config.toml
dataset = "telescope images of galaxies (Galaxy Zoo DECaLS)"
layers = 8
width = 256
optimizer = "adamw"
beta1 = 0.9
steps = 20200
decay_fraction = 0.4
Rows from expert 2 of block 3, named by matrix and row number. Rows with one number belong to one neuron. Each number is 50 + 15 x the weight over its row's rms, rounded and kept within 0 to 99. All counts start at 0. After the name is the row's rms in percent of the matrix's.
# up: expert up (model.blocks.3.mlp.up, 4x128x256), inputs 0-85
# down: expert down (model.blocks.3.mlp.down, 4x256x128, transposed), outputs 0-85
up.25 091:64 76 34 54 45 60 65 67 61 61 66 46 26 35 78 26 50 18 43 56 18 29 40 55 62 57 42 60 05 60 28 44 44 59 29 58 29 34 34 48 47 82 48 39 52 39 37 78 16 42 66 93 38 58 52 22 63 63 46 58 55 25 52 45 22 36 49 54 46 49 47 61 60 63 66 68 65 38 59 65 70 51 73 58 49 60
up.26 094:53 65 52 64 56 47 55 40 39 42 51 34 39 55 55 57 49 48 36 33 61 60 50 46 54 55 47 63 57 38 45 78 62 50 44 24 36 75 59 33 52 67 54 57 53 40 52 28 63 45 63 57 54 46 47 45 58 46 57 37 67 39 51 48 36 78 55 64 98 33 41 50 59 47 17 39 38 64 62 68 27 72 52 47 64 44
up.27 115:31 60 47 14 54 80 46 51 48 46 45 30 36 86 47 41 67 44 32 84 18 44 63 57 57 59 82 98 50 58 62 35 56 53 39 59 65 39 46 41 64 23 62 49 58 54 50 71 67 41 50 72 51 64 47 49 41 54 52 57 41 63 69 57 41 39 37 42 65 63 45 13 45 68 38 76 47 07 36 47 51 39 59 56 42 50
up.28 110:37 86 45 42 62 51 11 37 71 87 48 46 65 56 64 39 55 51 60 53 62 67 62 48 47 53 44 63 58 58 44 79 58 36 45 46 68 67 31 37 74 21 38 33 48 49 56 56 57 42 40 45 45 70 47 42 24 55 58 28 52 41 44 47 27 59 53 52 81 33 07 50 64 43 66 37 46 30 41 38 36 30 55 45 49 50
up.29 108:55 48 36 39 40 66 71 44 64 33 36 68 60 77 37 56 46 72 41 37 34 61 65 41 69 36 58 40 58 64 40 30 50 58 59 44 41 25 62 34 45 41 58 53 51 51 46 70 43 56 54 59 42 41 53 34 62 81 52 39 50 87 27 65 54 38 67 71 37 73 75 30 56 37 81 34 46 32 63 46 51 17 45 47 14 47
up.30 072:50 42 33 43 49 45 61 53 48 40 26 61 24 63 42 33 47 50 45 48 49 36 71 66 54 76 83 81 37 53 48 36 63 52 46 67 58 38 53 73 56 34 54 45 42 61 50 50 43 15 38 26 47 66 24 61 50 51 62 41 60 65 31 78 80 45 55 53 39 53 72 59 55 35 50 26 74 33 36 56 43 49 46 66 54 95
up.31 084:64 46 51 59 54 37 68 48 42 44 60 45 49 62 18 37 39 57 51 36 53 45 62 61 57 39 35 57 41 42 46 61 49 58 52 43 51 75 66 59 38 58 29 71 66 83 52 42 53 75 48 65 52 62 48 51 44 61 71 32 61 64 45 55 48 46 61 45 53 47 41 75 45 54 64 79 40 62 52 43 46 37 38 85 70 27
up.32 078:51 58 65 43 47 54 56 38 41 51 39 43 84 36 65 50 43 59 45 27 57 71 45 65 67 29 31 19 40 41 44 42 66 50 69 60 53 38 62 71 42 84 40 33 70 49 21 52 59 60 71 62 54 35 26 97 20 52 63 48 49 51 58 74 22 58 45 15 58 50 44 67 53 17 77 67 54 34 41 41 43 56 71 69 54 30
up.33 095:59 48 66 53 53 45 60 49 36 60 38 36 67 46 73 71 45 39 40 28 61 62 46 55 63 64 52 34 45 36 83 65 47 62 96 51 62 44 71 55 56 42 50 56 29 42 42 63 62 50 50 54 25 39 25 07 57 40 34 59 77 66 57 45 53 31 61 31 42 57 44 62 59 70 51 31 49 59 73 62 50 53 40 45 54 57
up.34 099:35 49 45 55 64 26 48 18 19 82 47 00 60 64 50 35 20 36 37 29 47 73 51 43 54 65 41 40 41 53 49 57 40 59 47 22 44 53 61 70 34 48 57 95 45 71 57 46 67 47 59 50 68 48 42 32 65 75 41 46 66 28 13 79 46 45 58 67 27 57 30 47 63 49 49 53 59 46 48 35 68 56 58 33 92 42
up.35 079:78 50 37 62 73 46 64 32 67 64 42 29 56 56 35 51 64 57 53 35 65 44 55 70 61 42 58 35 43 56 58 63 58 64 59 56 25 58 55 34 53 76 70 41 68 37 47 43 57 99 74 36 54 54 62 54 16 47 63 45 55 67 64 21 19 40 41 79 56 43 39 47 48 47 40 58 33 63 44 33 21 62 27 22 89 49
up.36 098:49 35 57 34 56 46 53 56 55 55 41 46 54 79 43 45 56 36 66 52 50 24 53 47 58 65 56 57 43 41 43 47 44 53 44 62 57 50 85 39 43 43 79 62 10 39 37 15 55 55 38 40 73 52 45 33 56 53 37 21 57 70 46 62 70 36 47 65 35 61 64 26 48 69 30 48 18 17 46 44 60 44 44 57 62 91
up.37 100:75 51 56 54 49 37 53 78 78 60 67 58 77 77 42 74 21 27 42 10 42 28 24 54 49 34 60 36 49 53 55 45 66 67 53 59 42 22 45 45 64 30 43 71 59 70 36 45 35 64 51 58 48 65 51 45 80 61 36 41 24 44 32 45 62 51 54 56 73 60 79 49 59 45 31 76 43 50 53 67 42 20 40 65 55 48
up.38 077:40 49 81 37 47 54 46 26 39 15 53 59 49 65 55 50 53 88 49 48 67 65 49 63 42 71 42 52 65 63 57 42 55 36 58 59 68 64 53 18 76 47 52 48 53 36 63 52 60 45 41 39 55 34 49 82 26 40 44 59 43 80 52 51 63 62 54 45 57 46 55 54 45 45 46 55 35 61 43 60 62 42 27 46 27 46
up.39 105:93 57 57 33 52 71 39 65 75 32 62 75 61 60 45 60 28 54 43 33 46 27 49 47 75 37 69 55 47 52 44 74 41 37 51 48 19 35 35 56 55 45 52 42 66 54 36 67 39 62 70 44 47 58 52 45 72 73 36 47 42 34 36 33 79 40 53 42 78 34 20 40 48 60 65 49 60 59 41 46 43 42 42 44 51 40
up.40 095:40 59 46 83 32 37 40 83 03 45 55 31 45 49 61 56 50 63 67 53 57 60 48 58 50 52 44 45 71 48 59 54 31 65 53 52 55 38 53 58 22 73 46 58 37 68 46 61 52 44 49 57 42 35 52 39 67 19 51 32 44 42 91 51 43 87 46 51 72 53 61 59 34 57 52 51 65 67 42 35 33 48 47 37 38 50
up.41 088:53 54 37 52 48 28 88 63 49 36 69 62 43 78 38 55 21 41 44 36 56 33 59 44 36 35 59 43 27 55 58 51 60 55 47 56 39 07 56 36 14 68 49 65 71 61 58 51 35 70 47 60 68 27 44 39 56 52 38 53 56 27 54 48 40 37 92 79 39 48 83 36 53 39 31 35 62 40 52 35 46 46 42 43 44 36
up.42 096:52 51 77 47 66 36 50 58 57 62 82 20 48 90 11 66 36 72 37 31 68 46 58 48 64 53 22 60 43 25 56 59 48 61 05 51 35 48 70 41 62 73 54 61 36 47 53 52 56 54 57 62 73 51 44 34 25 50 29 47 63 53 60 52 48 47 63 38 70 54 41 32 59 81 55 80 60 29 36 56 45 45 53 38 57 43
up.43 096:20 54 61 53 56 78 23 32 53 46 49 38 45 42 67 56 50 39 35 52 63 43 55 34 37 59 37 75 47 62 52 35 35 40 38 65 65 27 62 40 82 60 43 42 25 32 54 52 49 62 48 56 53 47 28 35 46 27 42 43 60 48 65 43 40 63 48 38 34 79 86 38 23 55 52 45 54 42 50 33 55 46 59 47 16 23
up.44 096:26 37 61 69 28 65 37 40 61 62 61 58 66 42 34 56 36 59 23 73 58 45 59 54 43 30 49 46 59 48 32 38 66 48 37 33 67 67 38 38 70 51 42 59 62 28 61 63 49 40 49 47 57 46 57 38 35 77 56 33 43 65 60 56 51 55 60 34 71 45 20 38 85 51 45 47 19 49 56 79 43 58 43 63 48 66
up.45 113:39 54 57 56 49 52 42 35 53 68 58 14 41 44 46 66 55 36 52 47 51 36 58 49 47 61 35 67 52 54 62 45 35 48 51 37 68 54 28 50 75 52 62 48 45 05 44 35 38 55 54 43 60 49 40 50 45 61 43 11 55 39 78 48 61 63 26 63 67 87 24 58 66 43 38 35 65 48 50 53 52 41 44 38 65 47
up.46 096:40 39 65 51 53 45 86 53 59 73 47 93 62 44 42 59 42 63 47 50 41 61 30 51 66 54 29 61 62 49 51 56 45 67 45 60 86 65 57 64 42 46 45 30 41 55 48 53 67 28 58 45 62 36 57 56 45 52 55 66 77 52 18 47 69 44 76 69 36 46 97 46 79 42 58 59 23 41 55 57 49 54 49 49 41 36
up.47 114:56 62 41 65 54 61 84 34 59 42 62 51 54 34 56 48 87 55 39 40 45 54 51 49 34 44 33 73 61 56 61 24 44 57 53 72 74 69 34 52 69 53 57 67 54 67 40 65 54 49 36 52 31 47 52 43 30 41 61 35 35 75 16 61 47 33 27 41 70 71 47 41 48 51 30 60 04 51 56 69 44 47 48 48 53 60
up.48 099:73 47 26 43 64 66 61 51 39 36 35 49 38 68 92 58 62 43 61 56 44 47 44 50 56 62 64 39 07 26 37 27 72 26 42 57 57 62 31 46 69 61 69 43 11 62 17 48 59 58 57 50 45 74 57 51 61 37 56 74 32 53 47 29 48 44 40 58 82 48 22 74 46 71 51 78 71 30 80 73 72 39 51 59 39 58
up.49 086:93 45 50 65 43 48 65 65 38 23 37 51 64 45 32 57 49 46 53 68 80 34 54 62 56 20 76 44 56 55 40 52 43 51 46 51 56 42 70 42 38 73 58 43 44 50 32 33 40 84 66 99 51 65 46 46 61 58 59 85 43 49 42 56 55 38 33 47 32 52 84 35 56 57 71 50 70 49 52 53 74 33 64 81 55 46
up.50 084:45 60 96 52 52 40 45 61 55 71 59 57 59 35 26 62 52 56 68 43 69 61 60 42 68 53 45 47 50 47 46 37 66 54 50 63 41 34 72 36 35 62 48 58 61 50 29 53 59 56 34 88 44 79 21 62 39 37 48 51 61 58 49 41 37 48 47 38 54 44 45 35 47 48 61 62 62 40 58 60 64 35 28 34 62 38
up.51 097:57 47 63 37 35 46 29 47 46 41 49 50 53 55 52 42 22 36 53 63 44 56 44 52 57 76 59 66 65 49 36 39 26 59 52 51 60 40 61 60 77 50 36 33 47 21 42 40 61 65 48 49 74 32 54 44 46 29 46 61 64 54 60 37 43 71 21 34 32 65 32 63 72 41 55 35 30 51 36 62 27 35 50 65 40 49
up.52 106:32 82 47 75 39 34 22 48 44 48 40 54 39 47 36 62 46 66 15 65 62 54 53 33 21 56 46 73 57 53 32 57 48 35 33 54 25 60 61 35 42 51 56 38 32 67 53 45 45 15 71 63 26 75 53 46 62 77 49 64 48 57 06 73 45 48 43 59 70 45 97 60 45 51 85 47 56 50 61 96 41 43 48 50 75 52
up.53 096:32 54 03 49 54 51 61 45 39 42 43 57 32 43 49 31 42 55 62 39 66 46 62 18 45 55 86 71 38 68 45 42 53 29 37 58 60 41 51 89 44 28 62 56 39 41 48 43 55 57 41 33 53 46 56 73 65 49 09 49 50 49 57 71 59 35 43 15 48 54 58 43 54 49 43 41 43 52 20 32 53 40 12 45 64 64
up.54 098:44 59 52 79 33 81 60 35 48 46 57 80 49 45 49 45 64 56 57 49 70 36 68 61 43 32 47 76 78 60 50 24 52 62 53 59 55 47 69 40 61 82 38 65 57 52 48 43 58 57 63 60 54 33 55 40 42 51 71 45 62 58 56 57 46 54 49 50 59 56 51 04 43 47 79 54 28 41 32 43 40 58 34 44 55 58
up.55 118:89 52 52 35 50 64 71 63 46 75 49 47 68 53 42 43 50 28 47 44 46 68 56 47 57 46 73 38 52 62 40 61 76 56 47 32 45 31 55 53 27 33 37 59 45 70 65 74 46 23 56 41 24 52 48 49 62 60 51 62 51 55 50 65 61 22 64 51 40 26 29 42 66 49 55 49 77 51 41 80 57 62 54 61 85 41
up.56 094:23 29 46 77 49 42 47 59 62 45 71 61 48 72 56 50 40 65 46 54 46 47 31 55 62 51 50 70 39 54 45 32 64 53 62 76 56 42 43 68 60 62 61 24 48 42 59 36 46 43 43 52 75 52 59 50 72 50 64 64 53 66 30 44 47 54 39 57 49 72 99 47 66 46 74 44 37 54 26 52 20 33 49 48 37 26
up.57 104:64 79 40 68 15 48 64 68 62 66 45 66 53 54 56 44 61 25 54 35 71 58 54 43 48 81 41 56 38 48 65 24 66 55 52 72 48 59 49 43 26 74 65 46 65 72 56 42 48 54 66 71 64 36 50 39 26 74 51 81 53 67 75 52 47 63 52 70 63 63 61 47 65 52 58 57 28 50 57 31 55 42 42 59 64 43
up.58 089:38 69 36 50 71 52 45 61 39 77 60 85 66 41 47 42 67 39 53 58 62 16 82 30 51 43 63 59 34 40 64 73 38 58 71 72 43 76 72 27 38 29 51 65 34 64 76 48 53 39 31 48 57 50 38 50 36 52 54 51 70 49 98 55 38 45 61 62 41 38 37 47 17 44 00 47 40 51 60 41 58 53 66 45 44 51
up.59 089:38 43 19 58 52 55 51 57 47 52 73 62 24 68 19 35 43 64 49 29 65 64 54 88 52 39 56 53 65 50 78 38 48 64 88 28 42 45 61 25 40 26 22 53 60 43 55 50 75 52 48 16 64 41 50 63 31 35 38 38 60 65 27 59 68 48 57 36 35 64 41 36 47 23 59 48 59 65 66 59 58 50 57 69 70 24
up.60 088:42 25 61 58 74 51 55 76 38 80 57 59 28 34 59 53 99 69 70 52 59 37 33 67 62 34 67 73 58 69 47 80 50 50 62 68 65 80 28 42 57 25 32 17 45 35 44 00 59 45 56 42 46 60 61 40 55 45 39 35 67 44 61 29 61 51 45 47 44 69 72 44 50 49 38 50 77 49 42 26 56 57 51 57 37 55
up.61 087:29 64 75 33 59 32 43 55 39 51 52 49 26 38 84 32 48 79 76 54 71 44 58 75 59 40 84 64 67 60 41 46 49 59 43 51 42 44 57 67 59 41 47 67 44 55 51 34 67 58 42 57 53 26 83 54 34 54 57 57 57 60 31 46 62 62 52 27 55 50 50 52 46 38 45 67 49 14 23 42 57 37 33 64 62 73
up.62 080:51 54 51 70 70 46 45 29 58 58 64 50 23 58 30 63 49 57 47 28 56 65 65 30 40 51 38 18 50 67 69 36 70 25 44 48 37 57 45 65 38 65 78 40 77 59 61 43 58 44 50 36 63 42 66 35 48 65 25 45 62 70 72 61 49 53 31 87 59 63 57 45 54 53 58 52 59 61 39 61 50 22 68 16 55 48
up.63 101:35 44 53 57 49 53 30 51 62 52 49 45 59 41 54 59 35 59 57 72 55 51 16 44 45 67 42 58 45 55 49 16 17 45 41 77 66 57 53 61 68 52 50 26 42 46 44 49 42 76 28 48 68 44 33 38 31 36 31 21 64 56 76 22 35 80 40 40 41 53 63 56 58 40 19 55 20 36 49 30 57 32 37 56 00 41
up.64 116:39 38 57 11 49 63 66 43 31 62 47 61 63 44 43 47 40 64 30 54 63 75 64 41 66 65 42 54 61 60 41 60 43 24 53 38 57 66 45 46 78 29 45 61 53 22 51 78 59 26 18 35 53 68 49 46 31 56 47 26 45 57 52 28 52 65 58 60 58 11 20 45 76 44 19 47 51 22 30 69 94 49 55 49 30 44
down.25 103:69 57 48 74 41 54 52 29 65 65 45 34 26 73 69 94 43 59 57 63 67 48 52 32 63 53 51 28 44 37 80 48 71 53 64 43 52 73 40 63 53 36 61 27 44 61 30 42 50 35 21 24 45 40 56 47 36 58 37 44 45 45 51 44 77 54 42 34 59 58 37 72 65 27 40 67 68 58 31 46 47 52 25 10 70 74
down.26 094:53 58 46 49 54 68 68 61 87 44 61 45 37 29 54 57 51 31 38 51 47 51 56 65 45 46 34 95 54 44 36 73 61 32 50 52 57 63 54 60 73 72 50 07 54 63 40 29 74 50 46 47 59 36 61 49 77 49 77 27 36 67 57 58 30 48 52 67 76 38 64 51 44 54 32 46 74 57 48 62 41 47 57 53 35 68
down.27 110:50 67 35 28 51 16 44 66 45 60 02 50 40 19 60 45 62 60 60 77 82 69 63 30 28 50 28 07 52 49 39 64 56 37 50 55 43 64 55 67 32 64 46 30 53 48 56 47 47 47 40 56 51 73 69 61 71 35 52 23 32 65 45 46 54 56 59 42 46 36 49 28 38 53 48 70 37 63 47 51 46 40 72 28 52 57
down.28 113:47 10 50 57 46 53 29 62 38 29 51 49 40 57 40 46 41 51 86 54 55 29 45 45 31 55 62 58 40 64 44 82 52 71 41 59 45 65 58 59 72 21 52 38 43 48 36 69 39 57 52 48 61 27 52 32 28 53 44 35 39 60 58 48 26 29 30 63 82 45 70 57 48 60 59 55 76 48 52 43 38 83 44 47 60 70
down.29 094:62 34 29 76 53 48 41 60 57 62 23 55 46 47 48 48 53 72 41 68 65 40 63 53 39 50 57 52 59 37 59 32 38 71 72 54 44 29 63 66 38 36 41 47 36 43 48 52 38 54 49 44 67 59 50 25 50 36 44 55 33 41 44 40 46 65 39 84 41 53 39 73 31 75 75 48 59 40 44 43 53 82 45 60 52 60
down.30 076:58 49 35 46 75 72 47 57 69 46 32 42 28 26 42 62 46 31 51 50 46 52 55 18 52 49 35 28 34 55 31 47 77 58 39 46 46 52 67 40 54 65 41 38 40 38 46 39 32 53 58 72 39 70 55 65 80 48 49 58 47 35 56 38 34 49 56 63 53 38 43 33 40 63 39 47 61 53 33 58 40 42 67 63 45 30
down.31 083:60 86 50 83 61 54 58 53 60 61 54 52 68 76 37 51 41 43 66 56 16 51 37 62 65 57 60 49 38 48 44 48 41 58 58 44 40 45 75 49 52 65 59 49 11 53 59 53 36 43 49 41 54 73 47 72 65 29 24 35 43 57 59 39 60 53 69 11 55 78 53 53 30 49 43 55 70 69 59 30 43 62 21 40 48 85
down.32 087:62 63 38 51 73 43 62 36 41 59 41 51 38 85 52 66 53 39 64 53 40 38 48 68 76 48 62 69 57 51 73 57 53 57 83 64 48 47 64 44 38 43 48 52 53 73 01 66 61 52 31 08 65 36 62 85 59 53 26 60 47 57 40 48 63 62 59 23 42 44 46 62 50 86 47 73 36 55 74 54 55 52 87 27 59 56
down.33 099:57 44 55 79 36 40 44 50 53 41 40 49 72 31 99 33 45 52 58 57 53 62 43 49 45 53 43 74 46 34 45 41 48 49 97 62 52 58 62 36 46 50 74 47 67 41 50 23 52 48 58 38 24 31 67 40 36 58 64 38 52 55 53 50 40 54 62 35 52 52 49 35 63 33 47 27 53 38 23 53 64 50 44 46 45 29
down.34 100:46 30 42 48 56 32 51 76 74 30 57 57 55 38 59 33 56 41 82 58 32 25 33 55 50 41 49 34 55 63 37 55 38 74 43 53 42 59 37 22 50 67 49 08 31 35 50 43 57 67 65 55 36 44 54 16 65 59 24 33 28 59 49 52 35 64 28 63 37 56 55 52 28 58 37 56 43 64 50 36 54 33 49 80 28 69
down.35 074:64 44 50 37 41 67 80 71 53 58 34 51 44 67 47 36 47 53 47 51 45 26 52 13 72 44 61 45 48 67 66 71 81 61 70 53 60 79 61 62 55 31 20 60 49 66 26 50 48 46 53 38 45 47 25 71 60 60 53 62 63 33 59 48 43 59 56 79 38 31 57 51 64 59 33 76 60 61 49 18 20 60 03 78 38 35
down.36 115:55 39 66 24 47 50 42 40 55 49 46 52 48 45 47 43 41 71 17 48 76 39 51 34 60 57 55 47 42 49 52 65 43 44 58 56 46 54 60 52 68 38 39 57 57 33 34 94 59 57 75 78 66 38 73 47 50 21 50 66 57 65 54 48 30 30 45 40 51 28 68 31 37 42 70 39 18 99 55 73 51 47 48 40 66 23
down.37 092:61 55 42 44 62 68 54 47 40 41 60 44 65 65 44 34 66 39 88 68 37 61 36 37 34 44 62 39 52 34 53 57 42 75 77 52 59 36 53 59 65 41 57 29 51 58 25 50 58 48 11 45 58 43 74 23 84 51 39 35 59 63 48 50 47 55 60 50 67 47 44 39 35 67 40 51 44 48 69 62 53 73 32 48 65 47
down.38 088:47 42 76 53 28 40 32 59 36 66 45 49 58 46 60 77 49 71 26 11 51 63 54 23 64 56 28 30 42 45 49 47 48 20 31 45 52 34 62 66 54 56 44 36 45 62 71 61 82 51 39 40 48 38 61 91 53 56 53 48 39 50 56 57 45 49 53 04 53 47 52 29 46 42 54 74 37 22 72 62 64 66 23 69 51 33
down.39 097:48 37 61 60 81 71 47 32 33 50 82 40 59 31 34 47 76 60 60 45 62 49 55 42 44 66 57 45 63 53 34 84 65 57 47 49 49 57 56 36 67 76 62 66 75 56 32 61 19 46 51 49 47 37 64 11 80 09 44 67 64 70 52 48 69 67 61 45 86 33 70 35 73 40 60 58 52 36 51 54 45 52 55 75 52 65
down.40 100:36 39 50 40 86 43 45 36 84 63 58 51 60 71 57 29 78 46 43 33 67 52 47 32 79 68 66 73 36 47 41 56 30 60 58 49 42 39 46 51 30 71 51 37 37 58 60 63 31 50 34 30 48 49 41 30 84 44 47 26 53 56 39 53 44 21 46 41 49 67 38 36 79 30 43 38 49 56 56 33 58 42 42 54 54 52
down.41 090:51 54 38 54 41 17 94 51 40 48 70 54 56 69 42 63 65 47 62 63 38 56 32 61 34 47 39 17 73 40 53 26 82 56 53 42 32 28 46 70 56 77 74 48 57 45 23 40 14 43 70 47 23 64 55 30 66 61 71 39 56 61 57 63 42 45 35 93 37 23 43 54 50 56 41 45 29 53 66 39 35 48 34 65 52 52
down.42 101:43 16 94 26 24 50 53 56 58 47 57 54 44 61 31 32 67 67 34 35 75 50 60 39 60 53 61 38 40 12 52 39 29 29 35 56 63 26 44 66 50 52 56 61 45 29 79 17 50 51 42 50 60 53 72 40 51 63 43 69 42 55 43 51 79 51 52 47 53 62 42 37 53 35 62 90 33 36 37 48 53 41 52 77 43 37
down.43 092:25 48 58 45 31 71 35 53 60 63 52 52 53 72 53 64 47 51 85 22 41 54 54 53 49 65 27 43 43 75 53 29 37 03 39 52 46 45 59 43 77 51 84 46 49 43 75 40 39 54 70 62 22 55 91 18 60 66 49 55 40 49 47 23 35 33 50 02 37 66 26 56 64 36 37 42 56 60 58 55 42 65 56 59 71 72
down.44 084:46 54 72 72 81 68 44 58 51 58 76 60 66 42 53 42 32 50 86 30 38 55 51 38 43 38 55 53 60 64 27 51 38 52 27 69 56 47 57 55 55 65 88 31 51 61 52 60 68 46 29 82 53 50 73 15 66 26 54 36 36 37 49 56 37 44 49 00 53 30 49 56 65 45 46 52 83 57 58 30 50 59 41 67 49 76
down.45 101:30 65 68 38 43 82 44 72 50 43 53 42 52 13 48 28 52 54 72 47 56 62 61 39 34 55 43 51 45 53 76 57 29 41 52 48 49 35 74 56 71 49 56 54 31 82 23 36 22 53 33 49 53 27 50 42 36 46 48 48 72 60 42 49 44 26 57 60 48 74 69 34 35 51 40 74 42 75 43 57 39 59 42 52 42 64
down.46 090:43 66 65 27 66 78 60 43 39 43 57 61 44 61 42 54 51 61 73 43 16 50 46 40 49 29 52 54 61 33 45 64 33 51 32 59 52 77 31 18 34 32 61 41 48 70 31 53 53 59 59 52 44 47 47 36 58 63 61 50 15 48 40 45 65 42 32 54 15 22 42 45 29 41 44 50 76 60 59 59 58 43 53 51 56 56
down.47 101:67 57 28 44 63 74 40 45 50 58 79 54 64 43 44 49 50 63 91 58 45 46 45 32 59 48 34 54 46 47 41 52 43 54 61 50 34 57 52 37 64 43 82 43 49 37 39 64 69 57 19 23 57 62 71 00 63 30 59 36 60 48 47 48 35 64 64 20 55 47 61 43 54 57 37 25 69 41 99 57 55 29 34 57 49 51
down.48 102:61 70 19 49 60 44 38 13 29 57 35 55 63 22 90 40 50 54 49 49 36 45 60 10 51 62 54 76 34 36 59 65 41 65 64 46 57 53 45 41 37 67 54 47 93 67 36 45 47 54 34 61 27 84 75 26 44 71 33 13 44 66 52 53 36 55 43 15 47 64 55 68 43 35 36 71 64 79 69 45 42 32 50 35 39 51
down.49 086:41 80 42 53 48 62 78 53 67 49 37 59 53 45 42 31 43 50 49 87 35 72 41 39 63 32 60 75 56 73 63 37 57 73 54 51 51 76 42 63 27 41 47 81 54 52 34 35 35 49 44 10 58 69 60 31 71 57 26 35 58 46 49 55 52 44 63 35 33 89 40 51 58 47 53 59 59 66 53 42 06 37 71 39 43 59
down.50 088:52 61 97 46 59 70 34 80 51 42 48 58 63 83 42 48 48 74 30 49 46 53 61 80 68 44 31 45 61 25 74 47 47 45 38 57 50 41 73 51 65 38 29 62 49 59 37 43 39 43 60 18 61 55 56 73 13 69 32 43 52 55 53 46 71 34 59 39 47 77 46 59 50 45 58 68 32 54 32 76 24 47 44 44 41 46
down.51 090:45 64 37 54 54 58 30 49 65 43 81 41 39 54 45 57 80 55 76 14 39 54 52 35 22 52 56 37 53 59 35 41 40 86 54 42 38 55 35 47 51 40 80 81 44 78 47 64 63 55 22 52 31 42 59 24 58 63 66 60 28 47 52 49 57 47 38 13 37 50 51 34 23 54 46 21 68 44 45 59 23 39 53 57 40 58
down.52 098:33 24 48 58 89 44 48 58 57 55 47 43 44 43 33 25 61 56 54 48 12 58 62 63 41 37 19 59 42 57 77 54 45 68 48 50 56 41 14 73 31 51 43 46 56 57 31 26 54 51 68 25 60 35 58 27 51 45 77 64 67 37 54 68 47 42 34 76 46 56 40 49 47 63 40 47 57 48 44 55 44 41 40 47 37 80
down.53 105:55 54 35 11 57 40 41 29 42 55 51 58 54 66 59 55 35 53 35 55 38 62 47 67 59 44 46 45 57 37 66 70 31 59 62 51 53 49 44 24 55 51 35 60 92 53 13 81 49 56 55 96 65 59 62 61 45 41 58 64 59 59 45 49 33 51 51 64 38 26 64 55 39 18 52 49 49 95 70 44 36 33 05 76 38 22
down.54 095:50 38 67 21 65 84 64 84 62 34 52 54 45 60 29 46 56 63 62 52 32 48 71 20 56 61 49 49 37 54 87 44 52 40 53 68 26 41 37 72 56 80 56 54 57 65 53 51 44 65 42 64 61 54 19 29 43 55 75 37 43 49 50 54 72 37 57 01 66 48 34 64 72 32 75 69 54 29 64 50 35 35 04 52 60 51
down.55 121:59 52 56 63 66 77 74 40 55 27 51 43 29 46 58 49 62 27 66 47 22 53 71 43 43 46 68 30 45 69 44 66 85 37 65 33 51 51 30 37 47 48 69 43 52 30 35 59 30 48 46 56 66 45 67 24 74 37 64 59 51 41 49 54 68 63 43 32 74 34 78 70 34 44 60 52 18 46 53 63 60 40 47 43 34 80
down.56 088:53 56 64 37 60 54 47 33 47 71 97 55 56 35 45 70 41 52 71 51 31 51 43 27 11 65 35 42 70 58 56 30 60 47 66 35 39 39 28 47 49 56 71 61 43 72 37 34 42 52 45 72 27 56 78 23 82 54 80 78 26 51 50 53 58 69 53 43 39 53 21 46 49 51 42 50 67 50 69 45 36 53 50 53 59 70
down.57 104:38 32 51 28 81 65 60 41 45 39 52 37 37 40 30 35 56 39 69 72 32 54 64 55 51 43 39 55 55 47 66 24 58 55 66 63 47 51 46 64 37 76 45 63 34 36 56 50 34 66 62 20 48 67 56 25 56 18 53 64 54 37 46 50 58 34 23 76 74 50 46 57 28 46 60 37 64 28 58 30 56 50 25 40 40 37
down.58 090:19 60 23 32 35 54 60 25 42 23 64 62 66 59 49 21 37 33 50 29 41 74 58 66 66 40 59 55 50 45 46 55 29 55 85 46 46 84 51 78 34 39 54 46 48 62 49 59 47 61 39 44 61 55 60 51 28 32 60 62 19 36 44 65 52 48 35 69 58 54 47 63 48 55 20 45 81 48 46 61 32 30 71 63 50 45
down.59 093:45 56 42 71 41 51 52 47 66 67 62 50 15 33 35 57 52 18 51 63 30 53 39 20 32 36 70 39 21 24 40 46 62 51 97 37 47 50 33 99 44 39 62 52 29 58 67 42 72 47 45 85 44 58 42 61 68 38 20 60 55 32 52 52 25 72 58 46 66 54 53 54 48 99 35 45 64 42 18 38 39 57 44 39 56 68
down.60 084:57 65 68 47 53 74 38 50 37 43 64 64 23 41 54 37 30 50 64 57 50 49 33 13 42 53 50 47 37 62 71 78 44 32 66 61 56 86 52 64 57 50 84 60 32 69 32 28 48 71 32 37 62 35 39 16 31 67 70 31 21 38 30 57 72 46 49 54 42 50 32 53 81 35 49 11 49 61 76 70 76 38 50 43 50 40
down.61 098:52 61 46 47 58 63 43 65 25 50 54 51 23 83 54 48 46 62 50 58 60 54 42 41 84 49 16 51 67 54 47 78 29 61 08 47 49 70 34 22 43 35 18 54 70 34 52 69 51 49 57 47 49 51 52 54 41 68 20 32 41 49 57 51 53 61 29 13 61 53 39 45 46 41 57 40 47 68 96 61 36 54 44 45 51 41
down.62 090:67 40 56 51 43 35 35 55 32 52 52 57 64 45 72 48 65 32 43 37 59 53 49 80 56 51 50 65 25 39 67 38 28 47 37 53 51 45 45 41 43 50 36 58 35 52 53 54 65 40 49 62 61 57 60 69 51 34 59 81 61 55 53 41 55 58 56 78 57 32 54 66 38 64 61 42 17 44 37 66 71 48 92 74 38 32
down.63 096:46 63 42 41 39 72 36 61 34 46 52 45 62 57 36 68 46 65 82 20 44 43 40 45 38 59 26 45 62 50 46 13 12 64 29 49 51 56 52 63 59 70 62 68 64 47 56 40 45 33 28 43 26 76 64 35 33 55 47 46 46 44 44 48 39 30 62 16 49 73 32 42 67 50 25 42 81 44 49 50 35 66 24 45 63 60
down.64 111:52 51 71 76 74 80 60 55 63 37 52 52 47 14 49 15 50 62 50 37 46 15 50 66 28 47 42 61 32 59 60 63 50 23 55 49 50 62 51 48 61 64 55 40 63 78 48 61 65 60 27 61 62 32 57 30 28 45 46 42 60 46 46 39 63 50 65 69 56 17 73 50 46 40 23 75 64 32 61 71 78 56 52 54 52 68